python train.py --model="sound classifier" --dataset="acted Russian speech (Dusha)" --train_examples=26041 --noise_aug=0.01 --n_mels=40 --hop_length=160 --input="log_mel" --spec_augment=true --win_length=400 --targets=["emotion"] --num_classes=4 --arch="convnext" --norm="layernorm" --hidden_act="silu" --mlp_ratio=3 --dropout=0.05 --inner_norm=false --drop_path=0.15 --subsampling=4 --layers=10 --width=256 --kernel_size=3 --loss="cross_entropy" --init="trunc_normal_002" --residual_init="none" --optimizer="soap" --beta2=0.99 --learning_rate=0.0015 --beta1=0.95 --shampoo_beta=0.95 --eps=1e-08 --precondition_frequency=10 --max_precond_dim=1536 --one_sided=false --adamw_lr_other_params=0.0027 --max_grad_norm=5.0 --gradient_noise=0.3 --max_steps=20200 --batch_size=64 --epochs=49.6 --lr_schedule="step" --warmup_steps=1010 --weight_decay=0.1 --adamw_weight_decay_other_params=0
Rows from block 2, named by matrix and row number. Rows with one number belong to one neuron. Each number is 128 + 32 x the weight over its row's rms, rounded and kept within 0 to 255. All counts start at 0. Numbers have three digits each.
# fc1: MLP up (model.blocks.2.mlp.fc1.weight, 768x256), inputs 156-207
# fc2: MLP down (model.blocks.2.mlp.fc2.weight, 256x768, transposed), outputs 156-207
fc1.531:093108191132146128148112090089137143119118069106063138134091163117124125146150085132141101160107159168102146117114146135148176171167128100185117179174139080
fc1.532:098156084077156125095188126110153100128074131133243169104113120056139134173073190056116096166142107120116103114183134131125159119108119118141112134120182161
fc1.533:147136141077185164096141175089185121057113098096135094121141141142106110097102167188093146065119083153162136074128105125159180121120148076109132073084121142
fc1.534:144128160144132183181167117139121081074181110137091132146132155166146076077068120184020137157092088107116070141148135157130063106107155145137114119050091091
fc1.535:129103125145182058091140140160081115192175100130157113173074145133104113070119147128124078132188152151153120113112115102088154132064145133159153137128161148
fc1.536:101126098100099107100142113131155141127086169179180118020084167165136099110090148163155116163152121137139084159094115124128140131172093166074146156199156177
fc1.537:120123123124091036144089137122121100134157115116132191129162152081102098137089130129148142117101097109092108143051161184144129134202148108169132134136097048
fc1.538:169121174119140150108143185095115110120105074123152142119152120124148163129119099062136210136116146073144094180149146111139137149146170137160141133182115082
fc1.539:100141132116137127142118113151092184110159057087155088113126134091133114110083136164139126121114161069148171128162125121043160093091160070110140154107135128
fc1.540:189124181124124126118083115092073132148078155141140093151134094095133130094165097089175087107169169123196167173125104156025131152127092116067113098108068112
fc1.541:124107194115155087047132121155105143109151189147110104116081128096107088104090100083132157137171157172161058111128140095132128152105128109112226067144062085
fc1.542:116190199097115101105160157116062141137196187148163145162135139163158151160099134087109125085126142153199131095096108119169114099196117141089075145158223162
fc1.543:188116085115213191099163105165150093110097178091108056149099141143094075105135136065107078123098135071147112089117156096116100092100106173120129079122157097
fc1.544:136168151138118130144118164138075165119138159184146093155142009097164110136094123077148194105120074176143140081167139157096091142122092147110137057073145101
fc1.545:129135105122125118114103123155125084144053160097115227191140126094179083128074115078151100085137107052081125160115098139183141124123125174125143114086117130
fc1.546:160126105159140177144121063115173158124151192122158107161100057110142130105117111089116073164157117195116079068186117139128145110103137049160144117197128117
fc1.547:159158132108115115086138092178102206124090156166094064129097106085138114088103119138080074108091182102066112101134126140152133120148137085125205118146130133
fc1.548:135127118097082162186150146179093167124119065134091058140131161128106088112096121140119083090085138098110076127173162088146077052148126096128133120193092093
fc1.549:125152108094159198075106111112141149134130133149099136056106105180095127183067095074139144072142100175168135144084083111128156089089126119070136151177090145
fc1.550:138168155096114154112125179141129150139126084069109136139148154083111135111084090177131090080144151104144143140101198106149115142188121147144068119116088146
fc1.551:106123143105102083123157143146122134152148188174093092170116111127120139110117129121098136088142175119095140072155094105163153161150094127180075172139095122
fc1.552:115139107157151061127196116133115132131080103189070147171094134105068113176146102171136122095137157120126136118135110143135110151146153189142140115116101216
fc1.553:182126180127113157116107142134175161095136176174112130142126158074129126122097068173203104114102120178171138097141125095115140098164138124164095078143137061
fc1.554:180061085096121156090111125099148096163073131108073090173103102183118091143106104111120128133147107100152131100147140208100143132115120037105158156102120064
fc1.555:111138091054099138149107122100125167140157110133156176101117146166132127147157142075160154128122129148109103152191120144105162093107100124162099143092184084
fc1.556:149147159118124166122164076147109175137114120143124145080145099092118087077067127126146133056178151190157138071119095134162103077067154141156111085131219098
fc1.557:159122091159152100130113171157108089142164144138126140120150104078061164140157095099115133123137142151108090108111228114074060121085101097150109158167165033
fc1.558:147131124134095143094176124086115154124183156123101124137062140104180122164098120135090061130154100110147080170149134090129159095129121155144099108143148165
fc1.559:137141127085113147191115201169142056169162093163138105096079110086100148155123189120160071109130153144150132173114094102129137155184120113123133129100110154
fc1.560:151117151125034182129106077140121136121122172125146084132088110061097141150120156169147085146113108092116152163144129126152129178143106135122151174168071165
fc1.561:174125085140138165139156134136112105149146137153084080140077148137140056134149135133201169127106114161187153139065107129111127118150116113173148098181156150
fc1.562:120123156096150104118105113100127164140155107079089116118080072194114106103084105117140125130122129100149126102211097104122085157149095182113115101080129173
fc1.563:152114172112149128156105145123137086073138159127164114069143175189116080128114137098106131131138149122111101157131156107069123160165143125136075155132156146
fc1.564:124119128132130102100196140173159091168129117107103051189095082115134120162119110099138081115125197101141137154108088166086158122107101147140172123104182098
fc1.565:149059123098190098132126128203089084131128093133128103140116068144119109183101116106102062156139114078159103091149117138165114196147099097120219074144124089
fc1.566:070118116090129118161128179137133104104115148219120140083108093183151128185125092121183159123120141144088141122169149118134149166163137152131190129087150172
fc1.567:152095049157177120138098084079099146086157153114100149118113164205134109155157118077163088120146147057134071124102175118194073172144120078082083138133125102
fc1.568:137173130109097147101095159196184081124123088118025116143139134134153131133124094131190112163158125071109117171143122116123086129167087076114096076107133095
fc1.569:114148166105134116178174161125120138086175124136107087142150114105168121169175114067137063135111064155156135113136152123130117139213135116147091143138138167
fc1.570:164130077093113075129153150158128067124074094112145143097065107087133117133140179104145122126140111086108129163121115119158158163069132147129135138130085201
fc1.571:148103140051163128148165124143151112183144120148167116148122151076092120156121126139086101143154163104125077103180065124179073160140126146093073136066102118
fc1.572:174129181144144207103146175193105047102143104172077100119087098107149162152065120157141124076117131132120116203114169151179127192107130147141096162091111131
fc1.573:123136115150175182108131103124186098125170086146108050087118109115185200107128091148122137146093118158097173120053144104084127082101145148100098122131144177
fc1.574:110127151141146114103145115094078122076116152168181175144095153159134089156121150078089058115163138125114140126118133115123154057073113159155066176125183114
fc1.575:148075148114122123181120122123102145125116091095115163095054129122107151110139139148094153117151138158183075087135113112147155155142115184169052159102093106
fc1.576:073156139110161056121184137118083123113143167163088154134110185113107121105123130130131095096142122138071126209122091167077093123052140092140128134116169096
fc1.577:099138074151185124152125164158157127088150088104138138141148113138110103122085123130066092140090134152116100056159170139173165104064132198134111145106103193
fc1.578:140185104159178090169149123126082028163146132122096136130122143117159135126106115110121164174114137114110119117111154120122147129085073085090187069167128158
fc1.579:119127182119114106147140126172162125100146105099191087165131122152133144118082124112142137108126182168128118124202094111145128185108123082104085201140129078
fc1.580:122109132150142142143162162189107118142196159136144106048121141094182114137108092112162125122166147155164137157118144107140075156095089119090115192121135153
fc1.581:143148109095165137166125097135064131140143104131142127167145137094058144186090162135187072152132151134150103112130136148083092162146114085184060146161103113
fc1.582:136186146199175145177134180127082146129127179119130052050105075112149125128130159121146123104128079201153111104127089083190180120138114162132111166125098119
fc1.583:090126160139111102098143147103129110119150162107126109137114144141171143080119085170181138117166095087083125174137105135095118106098125156106132091101067026
fc1.584:089147129108170115177124123110136162156072076086144158119131163172121110089110207147130167080085130137157088135143108131080177133089109099170131084104138147
fc1.585:117152159140189107099110228102127197108118143132119141158115104130130117114095093078082181089074152094076078130130165123127125179147110075158081082201108104
fc1.586:082104082104153094152101104107160083069121168104153107153115151149142148162140158115121204094155151190122131163130125100164134175135182181174150193134049172
fc1.587:087126124130180198110101113107146077145115130093116105113159148156099162096173117095088148100131152134150129172111093107108134080170112149123107062164120092
fc1.588:169104126157112150123135151162139121101135166173088126169099126121127127162103147131089097179089102168162100139162118117151136182132112108128145153090151132
fc1.589:134145090120118159150115088093068105184132076077111080129115192189147096079125123074136160141126121143155109134179151135122027154132144092109124115114136119
fc1.590:199160144099156094107199104107088122083151098062119081136124097125168147135118095120157142051113119137077158153200182184137114199144181188161095139140098139
fc1.591:167066136112108163152100164116135140059124087117092132147124168151110106140073166147136142142154120131134065121140142104089059084146152164145136160071130097
fc1.592:156097090181126093104163131143088148107168180168094090065140117074201068118168144142168141136091153065123134112129101133100067099151121208113123095102165113
fc1.593:188148162154130135142135123110141150085113107078129164096104174103096120131065146147153148100124172117130136113168138161160142088068113113130109117155131117
fc1.594:114179125121120142153101115143135085150112105124140121133116166134112112181108147172112137157144134092166056134131101073159144135132128142088157122145154109
fc1.595:148162148132157145113111126139108186121116196132101082113148075123145129148115157103195116103126079105142077163098119099095108109156106156082177119135088101
fc1.596:096147102141104176100124130125052133121168166122077158077109160054112101158155092163177158137189118178113153102168139176108111152128152066126094142118095141
fc1.597:133157104157115164082081142116131158165093106134125168122134163131130139148119128175170124107173097133146154160122100140102165167180139142122098102107083106
fc1.598:123096113142172139114109122144159063146173130133117135130072089122092178186091107101115098109163155191175128073142039133146095081134104172128118140130125106
fc1.599:158160116133117134063132132157121160106168133146096110158098100076134119156115156109147111101113107132116097152171103133079157148136231032143085070151107097
fc1.600:166129112136107146119067108163114084109156177137110091083089125142131091148142172178081192092158099111163185149166233128140168200129124111147145148120086112
fc1.601:117091151148134129184109048124146149161173118107156093109090115113103114102150124106138151147095091118121071096154159148070153167157171165146197163166133101
fc1.602:138083117133127130140139142069123142168138086085130128114116174144071166132131191120110183142141082179106135133130166106085110053173168131211095132171073074
fc1.603:137170120124198126175077167129055140120110116136157103147104108106099148186120128174141118150114130159165166094137179149110103126108151145111076090140148146
fc1.604:157112155121083123147104118164133069117086128108094059160134142084097129135088127160137144112097193183104150056092089057120122089094099094105174145147082172
fc1.605:077135157160162086136050123128154130154142047138129206136101166089152083135103058129156191209109106103131193159118082146143155124134118170102132175157138128
fc1.606:172160100105098111133148193072072169104156166160109161127133149150092135078112115132102088081150099037148142179162168108111106118182158084098170084089137101
fc1.607:144097135059100102142100115154100108141151095163155138096094144144129165142140124100171161152108096090153160076132085130136160156153108130170086087138116087
fc1.608:078137092062121124101177138117137025070151167066125160121131122146172132109080093100185080131143117145152127130118130147090131135176051132120173097129163106
fc1.609:080112194137096103132122128074096128151064120164119111095126099125135093142118172119174107159133083085121104162163085107132118174133123107100146199171072143
fc1.610:080145155153083128125083058118114134180102099104195094097082072149131148153131158090176137108170163127130110184130121128137100123132142130174131097114099101
fc1.611:145108161095047162155145129105114109127112171120118110129195186159139112169169197129074164114086124098096119136105118139178085050138117066079176106094131133
fc1.612:144131174113092174152095111125077140108216127133096160093099149138088120115126126148105119124078025111113170084145119116143117116131165107082154190091113081
fc1.613:183132140111123151124063083133079147108110157123123029124101159180133069172123158121114125124060104101093128183143124093131146190101116127135103142104136125
fc1.614:174145145132133084167120130143145120164145101082131124141123170085197143092056094150157133093143157110132157110106113106148094102103110133108124165150145118
fc1.615:166141187103063124145160090120158116142109096131104175110118155095098165125117091127138151157118122129103180128168063121179180157123171057124136100153195132
fc1.616:136135134134199103158110168118134116120112162079133151158197159128143118122058156072145089137120101137106147144088088136151170099123134117062132150127158135
fc1.617:141117117127126132115130103150141084161106127152118053138123089168145120139091126144060088120178057081119059080166223128149097145099120138079136132150143156
fc1.618:174101105123161106149091167226132170122124114110175154148181158125125144118055113094076116203129103207115091176096149166171158155154136116158170102174093153
fc1.619:122115134142152136122157101152085072105177120119149092125163248156151102125113117128112102124092176111223108109131158119106106135154170129109161137166136065
fc1.620:122155136185178169148120159108102161087140102111135118132135134121122091136101147131151077131092130135131039122107151130079078075103151150165097170132089039
fc1.621:093120134157145147144121150111042161130125134137201142182092091097108135112114081170177110145106033132078135117187069201109126113101122057156072214113099116
fc1.622:140145078073153129110136144136146152129103155116131139088119130111134129156082098153152157109129053113210077093091131115119154165127177095123064211084093089
fc1.623:164124141156126105138152080142144152187135154108147147145118154114133080144108127142115152091132138180150139127127075143142103100085124136109149143055135069
fc1.624:171158117082133140141117138138230084092135101127111125138145157096163158104153143168129128103143147107133121126202146077161135109136092122082162178101151172
fc1.625:123126136120146225092131157158155129115189148192136158112097210149091137168124104093136119111062168120084094187076148061085152171080139136120055130135201197
fc1.626:103124141074133155159138147168153104142177127090100114122055140066109113171114099142071181099136126121139123104177166174098139078127178136109122141073149120
fc1.627:087053196116077160080119121142108144088120087117150140135125179149174119135104117128180176100143164123147166124103142106126203108151158079101151127090152167
fc1.628:119103121094091152167179100128084158157098130174142209106130106104121140144043138114149135074112105126090171121115095136088145170175161148102148131095113144
fc1.629:119119144103186060122106076108105110158096113153146144093159117163072164150113094147081149081126075135145160114121068094120139100131133095154089150142137110
fc1.630:150091141144061190092155105107131110131104160133117161129128102128085115146104130129143094139138117120128156148074136151138124106127099072168102085143100179
fc1.631:156182112161147173068118147152150115166190169111124144125095181114103136106130130128164095150103131089148063109149125177090025116180139132160127147112136103
fc1.632:126125140118113089134116091067081137130166098110143169078086151161142142092103094105105117125156136119163130103163084146087111156114140115140112137159094189
fc1.633:148082134160147093157135130139068127121166135165198124135164041142140100135093118122127130136129104108084131134104161124125146136082109098113078135109056127
fc1.634:145190088112101123089166133197179122132168112079079116090097079129094103119142121156179095121132125073109088115115140190074133110156122035134138097133164079
fc1.635:141087144109164132090112137196117085079130052048113161185036070084161133137154118178149124093079147171154071117135096174145154123120065106117135108149119120
fc1.636:131135115143152180073094022039117129123160168170093207128096084150079112091175118126120105161153123157180119097195098163111114112161092104131141159129184115
fc1.637:131148108137119179092117131118144089108184131096167125078113129112111120109156098094127152174136148106093077171156155127157148125159120103088083147132121174
fc1.638:171153129155122189152143093132136152167168163107115122135085120168169142134144119163114095068160135196130140075026113121197111107139213143139127127133028099
fc1.639:152098138135166183134124148146115139171085135129105106058143118118098100157163127062139169089130078120142095129089091141132094121122117131131182148175169174
fc1.640:145140180046138178148063118137121121178109117150127109127135162136097186147111163152132118118117140086088115151172161172123104114150093133148166126129098139
fc1.641:144131198154144189115136137078117158111139101148163121108108105127114103160102091091143155111203172132147171116158119080110063114116110120126116144165151165
fc1.642:170097105122106154120097165147121145079155148082094130138121091072009129129108134099136157147113087080106139097102144150130104121093080134170110141048139135
fc1.643:100112168124150101143136122177086094140110094219135152131108134167075139155055154148178117202142120132111156128132103122126069084099134109128178149141160107
fc2.531:101107109185131117168097072134075078175177157143136139098083151149119101092084147140172140095092173178144130169076188138107100126124134141094137151096082107
fc2.532:109157134224115140074179161165163164145135162136111071141105165104113126160113140156175100123140139111120151101105152073146116098089147115144128117169107083
fc2.533:105119047128129147206160071116139120091174131127145193071080143074104138117154104099123119105137155113111155098144132125153129100128099091148130134102103129
fc2.534:075110154141145139079175095128109129114112121132115084145087126065131175101130134085071131157105123082113152167135141183086094064130144100124155178087205136
fc2.535:118131133107130148145140144157085058119128094213096105149143133140136135134180122156149137192113165149080156121152120199099159132114190134087120129138149134
fc2.536:182131154118144091092120122105078079163131156120203121126091159088084070120071168074144113102138150117104173161142111080083129143136115132137144118099141147
fc2.537:091131161156138175143106149135131142113119099089072149070132163184119128083108115122147160075146104139087125123110126075140137103109155097187200124143118129
fc2.538:122137149187107164208104165174095190120090132108106133099132082155143134093120097130063176133172120078101178178067102140181108077134149122108139153088065126
fc2.539:179135141082046142151180086107125140138118143107102119098131154176148103132133146212132128140132098076105185098149108078140156102122053181159072135116112121
fc2.540:174114114137045070137143125126097158066166181183113152148037161093197133178186154086117103160112134116153117114103070143129154128137143071103110109128077134
fc2.541:164100109123151103098150123096095129131110171141086161137124114174150129092067131181146087080065067138148132161172160084148157103119175081145135148148136127
fc2.542:118123138147103060070132170130171151132123156111082086096103157155138140152186061126049143110149116127064163153143151144090171092139115140142135131126111158
fc2.543:159140130163141154111172101091109129134117078107131078142145160101098110142152137120078164156166102103116144122179145133184137139121044129160118110085102144
fc2.544:148127145069151139130081122137126195125145143158109121173097100070182160222109100153111098092063138156107113162116098152152140155122152115123176160137164086
fc2.545:109164144066144081182080066121106140136088124070165099039100182105064116122054132127187170158187155101116135137129116133118093089149070100133109157145096113
fc2.546:125124197192109140109131090179079149134170071140147178155079100134079117063138146156119151104159137115168151146114137185084192046060130153133130123116144117
fc2.547:155083135096155105103143135095134054108074141098124141182074129120116101164090110041181141134116128089181142141091148111113138122108065197089086149124164122
fc2.548:126151154135118129084161148121082127141142099104105127120147110183111141111120080061171121119191133139107092164143169112130139125135147138175150124120120128
fc2.549:152134169105213105097173153107159181091104146156137090123095129137141087119102125097166143149055139132087204117141142137160032122137201144108145171149131109
fc2.550:118144088167140146041136106177182119097230100121150104125106113116089146106096117162171137101042134153145154151155141106145158149158117116158085103087093129
fc2.551:127161111099084137140121122107157099042059144150095144117193096136083129123070144117132210098073145136147156078098176159108208084153108156100133075141120180
fc2.552:150118180129082131143097130132095138134166135107129099203164119149076134136145122177108139164141193109106095152107172130185123126155106089126129075116113095
fc2.553:112148193153137074177186132080127096104131151151100106098069092114146189117143117065143115105135117124094158102150140147072144121158085095170107120081142124
fc2.554:121121148123103093166115149138105145109142146146111131122159133139070133141145190144143123123102139167132107103158234126134105173162158118146194120109146084
fc2.555:136100134132110119110092080152142165183177110181117087097137089075138163133113130096093089137147131182140119153135140139070074123196187166122097134144129151
fc2.556:130143122172055092120161185107158132140080112187192106138095124127128166140087097181125098128091129103093094093094172132131102178167129109153084123156108156
fc2.557:110151120134186110064172110137088113142123086118163139120105087080161138094090080150114077134196085086181203100115077160163172129113089109104061084120145135
fc2.558:154105135126093110170135141103110112183112139140095152095095144139203125088052180062106142085130149096118163099146093175063164110099169108092178083138108060
fc2.559:158094179173089125131132120150137140187177100172136111111143085076089122080132100141145157105140159167059068170131075100144113131095133132142128192111156157
fc2.560:086112112131111160078149115168104136092151099143153159135162124125075152146136154139149139167117127116092138094153112066127145169129121131159144172169116183
fc2.561:086159102073158135152133139098130161146138131100111149144154132122118159071100194082078148161169100098162155063169119133095167155210125084152138127127102170
fc2.562:162084120162173100137075070101163160165159059077115107129155071105098174139139113120121140128124102080168094105137114161170160121173169145116152134086120118
fc2.563:128053101082113058153133158134116155112136104140115186091166130099117147135100103133086077172138117147110151121099102143043125097153117126157119083093155139
fc2.564:140079102124154088133076170110150137096078125134143118138092116190168093087106165117132121157103141172119160163094147139150092153111166079166143108157128125
fc2.565:093136139163145123168163151151107212148163106145116107169104120109092122110135066113080063123165106137101058137161144153162099140120147163090122145143116158
fc2.566:176166118164163167155174127184106157111100145113142085129130135184123121179128106126159105125108175162141129126103139152165079093196189107152155129106121147
fc2.567:167095177137133111113147186108178110149139109142118108211163158157120150120131098132123124083124158153111122090145141128122121132110093121132107145104104087
fc2.568:172144127191090101163093081148187088105126154122109101101162150130157076156044089109128159096106108115053151163119138134085151121164118135114106160154125152
fc2.569:114082062107129121135103139109137150124118136151053157149093103120145191167122141112098103151148165163169162157161120125078128117091159100100132150103154108
fc2.570:085180146108146084167126070131135109068104131117129144149157173095171062074099145081113137064134142145104124099101139048118159125131113094176146093141151117
fc2.571:197176122122138151113116123124143131138099162106130158140182132128110111139152053121084119123134120136127191071140119106117184165121171073123214096132151100
fc2.572:087168117109199114140110155168097076112168142082158184101115155106158168131100131105115196149215126136190130105072126113143113152170103133087143109158156118
fc2.573:148060083170123153116161155121153114177116131164110119135139169106165088153107109108117125157066133155145141163182124120130147125125171138143164091101119157
fc2.574:174156079113181094071135092113108092137191130083152138134160158100140108139127159145089127176182132080146132107135101094155201091174133132096062145133130159
fc2.575:121064093180142105123167179062088094105180113158109148070073152071143113141121112119134156111085115096148086131141140138113095129129148173114148061125148116
fc2.576:154154129175119147135129078122122149141110125168138117156053153140183110152087096132094168094094113216132139126116085132134137061054150109168172099042109137
fc2.577:112098108053094112121167170152202137134089115080162158131112116135168109101108152121114165111085167164101129101113127103130149157085109144110112145119104152
fc2.578:135151123143132158107073115145157126208058119111151162125143103157111108147182149093129075117193086127110080177178087078190108208145186074116120134093093135
fc2.579:071132141093145105105122137112074149128141134122081074178178155171106112130101092075149058092114184168130134117152139202104146085078089122145165082116122141
fc2.580:110117148129170083148141118129113164178060210111079082192138083086194097188097075121142139127158144119154195136080038129161087142148133106138100151171189108
fc2.581:130150098116179170108130129125131141094125166117080127090165088158077228134109148136152079141090139128104146205149122124109129179144155056179144099083139097
fc2.582:190138107168133166153166107077109133153120142138132132129153138117113092101125068049107127147168182172116153112133144101101170118118094127163184135139133155
fc2.583:122136167173105141177130085173104128071111120138122060103137122172132106200152130090136164166104087156146112110150071168134116138095156063066158147074127098
fc2.584:114086183103157173174152138116095115129090124122156133132130154160109104077145161159171106133108194181178153185171135140093161174128128123148179136132145146
fc2.585:142174117189122108190165094127112114111103171172143072134106171114174126135126127097129166113134085191083151174148114193117109115093118132131118096136097112
fc2.586:126105125067128071156106097163115165160126137126096125161152156140110116121203154121086129195064148154156070168158141077185108126104109130127130137154112215
fc2.587:117131180139199105137136130135137156118118158164096162126130111127163122110085077138108140083113125095074203139124112158129134120130085117111156138160134152
fc2.588:138176090182155162123135131144102136115119133094096147147122126118114089126068118142108124151109114136125175112163141084118140132125070152181202097125172113
fc2.589:096117133052092135158099166124141141094140131137142152080104114179137082077114074205121119177119115104157139133140147121096110117076150179131141039150091085
fc2.590:161098112081141081172148090133067123125151213136105117120129173093133095109185143135128147155139123106141130143121047122119143080115155082160093108131138161
fc2.591:103167120116130150103112106111156127129122110108155139080113133188138169066130108132110121172102120118057144209133171128157161150135159127160142118171147153
fc2.592:161127136165082180123168075091107137167139105110210155121057135163058200084090166069148163147162114127075179159231164112138159161113155148122156138134136138
fc2.593:189111151149100101143113132157159142124059132137185136161172085101100054112122116123160171107125142091127155147096087138151148144181159106111146140161082122
fc2.594:077156158139143132134136152145125106126099145201086176089118128168109172082111097141096107144118117152163074107090085169116098130102083156070127153150092105
fc2.595:118117086106112156211136102109109087097148136156146133182152101091164130149090094092134053105121132181111149119111179112114166149150138141157117171135105153
fc2.596:132071120169141109094150183100174105100108131122155147164113091137168113075099147147100136123112156112137159172125147076101125150147040135116111068122128119
fc2.597:168053127117095098141145055070165122121130083154157170105088197149099156207079120143150157148140125119128118134144103093124104114106104092092146146110143085
fc2.598:159104139098131139177095158110141132113138136174121138174188086103180103071115107164128071126170142082068113141112119125020157114150154068100187159170102094
fc2.599:084131161114113125140140136166143077182107161110117157118139172168106168182211145158118101155193158134116164084098118094096147093124097130134111133094111141
fc2.600:052087128135174109106120126111113081155128126169133121152148154158138156129143112078169116084126127113031149174102146128119083122146145120114185114126152109
fc2.601:150157129129173186143062108124128172174104146168161142171134109113163112154122159137167081146161130103078113127118135104175112177155147158117078164146137128
fc2.602:168124132143118166059157115124094108100119150182132109089147106120200129104088089161193112167185104122121113094132040127124135116147109139163079082096135157
fc2.603:095126113137163146139090128140153189123162113119053096113154129109179103192115105130115105108109037123088137132156160056155068097139136131050071161194166119
fc2.604:119111114180128128158179131139081150118096134124145150125154172107058131160104183136188154175161174141192112090146194100103153125101196158135194145122133084
fc2.605:099127115128111098175100084094169097151113132102178092124128168131164105124126159173099138115124138070106079147185126117143162078095150159179137157091120112
fc2.606:146109197105210147105155100149090075175167100161145086126169108132111111129127184124133201099131107136166118132128099115091161155093135120123131111122161136
fc2.607:130145088197131185138077093127161122162180113133130129169077148155108152183145103123093179147133175125095189111126079107185136125138130152105146101102156106
fc2.608:104171123174088175116119107128111118081154118165105093160109161151111104142134118094150148138208128109144147143147156176167106155129083079143089124134164174
fc2.609:151159124105076164121103130084152139110146093196139171179130109182094074170174174103073105165078056153140136134102083148155180181119099114101090117111126119
fc2.610:168131195123109153109103075167125120112140098098071074188115120134112104176150145065067097115103089137171105106137222136113103164142078110121154145142119108
fc2.611:142149117151158134146130115113095104080139149065081090138113101097130131121128109136163138076079161140131162194150146089117173093127138114159229175093072139
fc2.612:122143094103115106124117091169104122110158117156156149110058138130094122103047108137118113084078145099128122136162131105153111135117088131101169154135113093
fc2.613:110112126156154157162206164158190107163133160093121127114126143138151227093139149123097085126176158140103173151125125159057067126051143111106085182077157147
fc2.614:112174138153178110133123156196137144119113131098076160068150132151151147077145196147101166135133138096131152198083101116077078143126114111123129128074095183
fc2.615:162097172131126092164094190078144172078088166135103157128129156119160157188165139154099088083104117051147152130115116114122181120172144117103079106112116173
fc2.616:119181136181189190155135080158133181145119117102162134067112105153158111144169170094158182120156208129107153101133126109124106187116193071129113156122113143
fc2.617:166126216158116118119122155091155123133151172083167074115092159164093117122102110091255103144092115138124175149088117110157095124108167138135109183120132156
fc2.618:101173062075137083127146164209140167141110130146140132113138132162138096132162166092144130123180188073147101081135122092127139166112145037117124179153143115
fc2.619:165127133138177109128153096133093202112077160128070084105160111061131147096134161180143126095072112170151113109139101105099132129193114105183115144193073163
fc2.620:120055107106139147102073172095144199161146170142114081118116149133160200117100131106121139093115159154156115112139114102159131196090079076153113162126065063
fc2.621:136091073146130107114151100114161107120120141128142171129138104125146185111059115093137170109103143160154141153124102198110114097140143169150098159106155113
fc2.622:127146142149101150112121136133096143196083081116158125106141092147147149157103131120141202150073184148165146149102147107139100034119083124149146141160135146
fc2.623:116172128110121174144132150135162155132143084157104109144136116177166134111099123162095156155181168109174092086119172165114180185108097175100177115105146090
fc2.624:138125089106192132178198070151149125108150115155159154150066106137106173143109139115058160130099130114107142158172147110113174160169134140143143123128139155
fc2.625:118067147054136056103101200149101111121106089092136075174110125132135144147107119149147086109110139125092158057090113113154087130074142079148138145142147160
fc2.626:125080083198092156063113142054185199105121159156050105127097182076136178137119166143171167074145129078152171108072105090137140129106157156135132132154102120
fc2.627:115104095148138178131140083072188093144128093127142113171103120087172159142131097123126190125097153109183139102175103167154177153120137125115132040090126123
fc2.628:104094132083144164081095122143145081178117139146135101160180159150047118124134178164158089159143121157120152155179098098215080114063124211097148111101123172
fc2.629:135120116136128154129081119120154103115180074119100097061101119155137168117144132138083157130129150120137133070100146160137104204141062173164112066145126066
fc2.630:175124174135112130164107173101139130046107122103084132141135148098179094153118135116103151139090139111141147148157140046127098129193120153098145136141105114
fc2.631:086118139090143062196144072137099115093150128143118122104105103122120134198112209170117169142097101112100131109145128112069201068134154078082134192115089144
fc2.632:120107107090152111123144101129160152093134102183129134121100154111060125175160094139126178186135087132071142123147183134107086141172119149157119128114127097
fc2.633:126123112156157101087128138133099124145160152137148137137081164070071131090171182114104146091122127140083144142158123097142165131173150113165171117093156089
fc2.634:131121196104102104126113082159140145151121138176084154102146138143180164114117152162185167128054126142071184135130114106063095176125128177110155077080080118
fc2.635:112069100138175119106169075166087044179133145141162140105239089153126089135111109137059125135151160134194110105186093103161131120167161086156130137147104140
fc2.636:150121158115179149176108109148107113148178133139117123115129131167140130077166089087129126170126178125098088140113153138168173125189097182096116095154091154
fc2.637:100150150179113133112151098139099091121087104140140073092155091116138085093124138180164141133136104145177093121124146129070098131065188139187095159156153109
fc2.638:117117094103151116138125132098064133117080141145112165126115115108147147153198173070093110134096089102099110079137088121155106182147090116162180089165113137
fc2.639:161148106127183176118103136124076077183210079154172054203128149181096085061074111117102121149134112132133145082138149113097130078111146118127136206114139074
fc2.640:095117088056124163105107159071137074096188111096133087138131149137154135119081115126141115147153142115103163110116130140114061104078116097153194191108112089
fc2.641:122104177132159088093150092120158084157135128136108132137150137136151128106092062062097107073171120121130083100121189137141049112125159094164120127120165146
fc2.642:167117127099115103150067077153077182102151118158172161108161085131127129122145135115147148142139121121106167113176152101074113177099170124088091120166090143
fc2.643:049220129136103153125139099145175166112151150139126104074102128122128162098112145126074101140085108179214128176076091149113165138044140162173127147103104122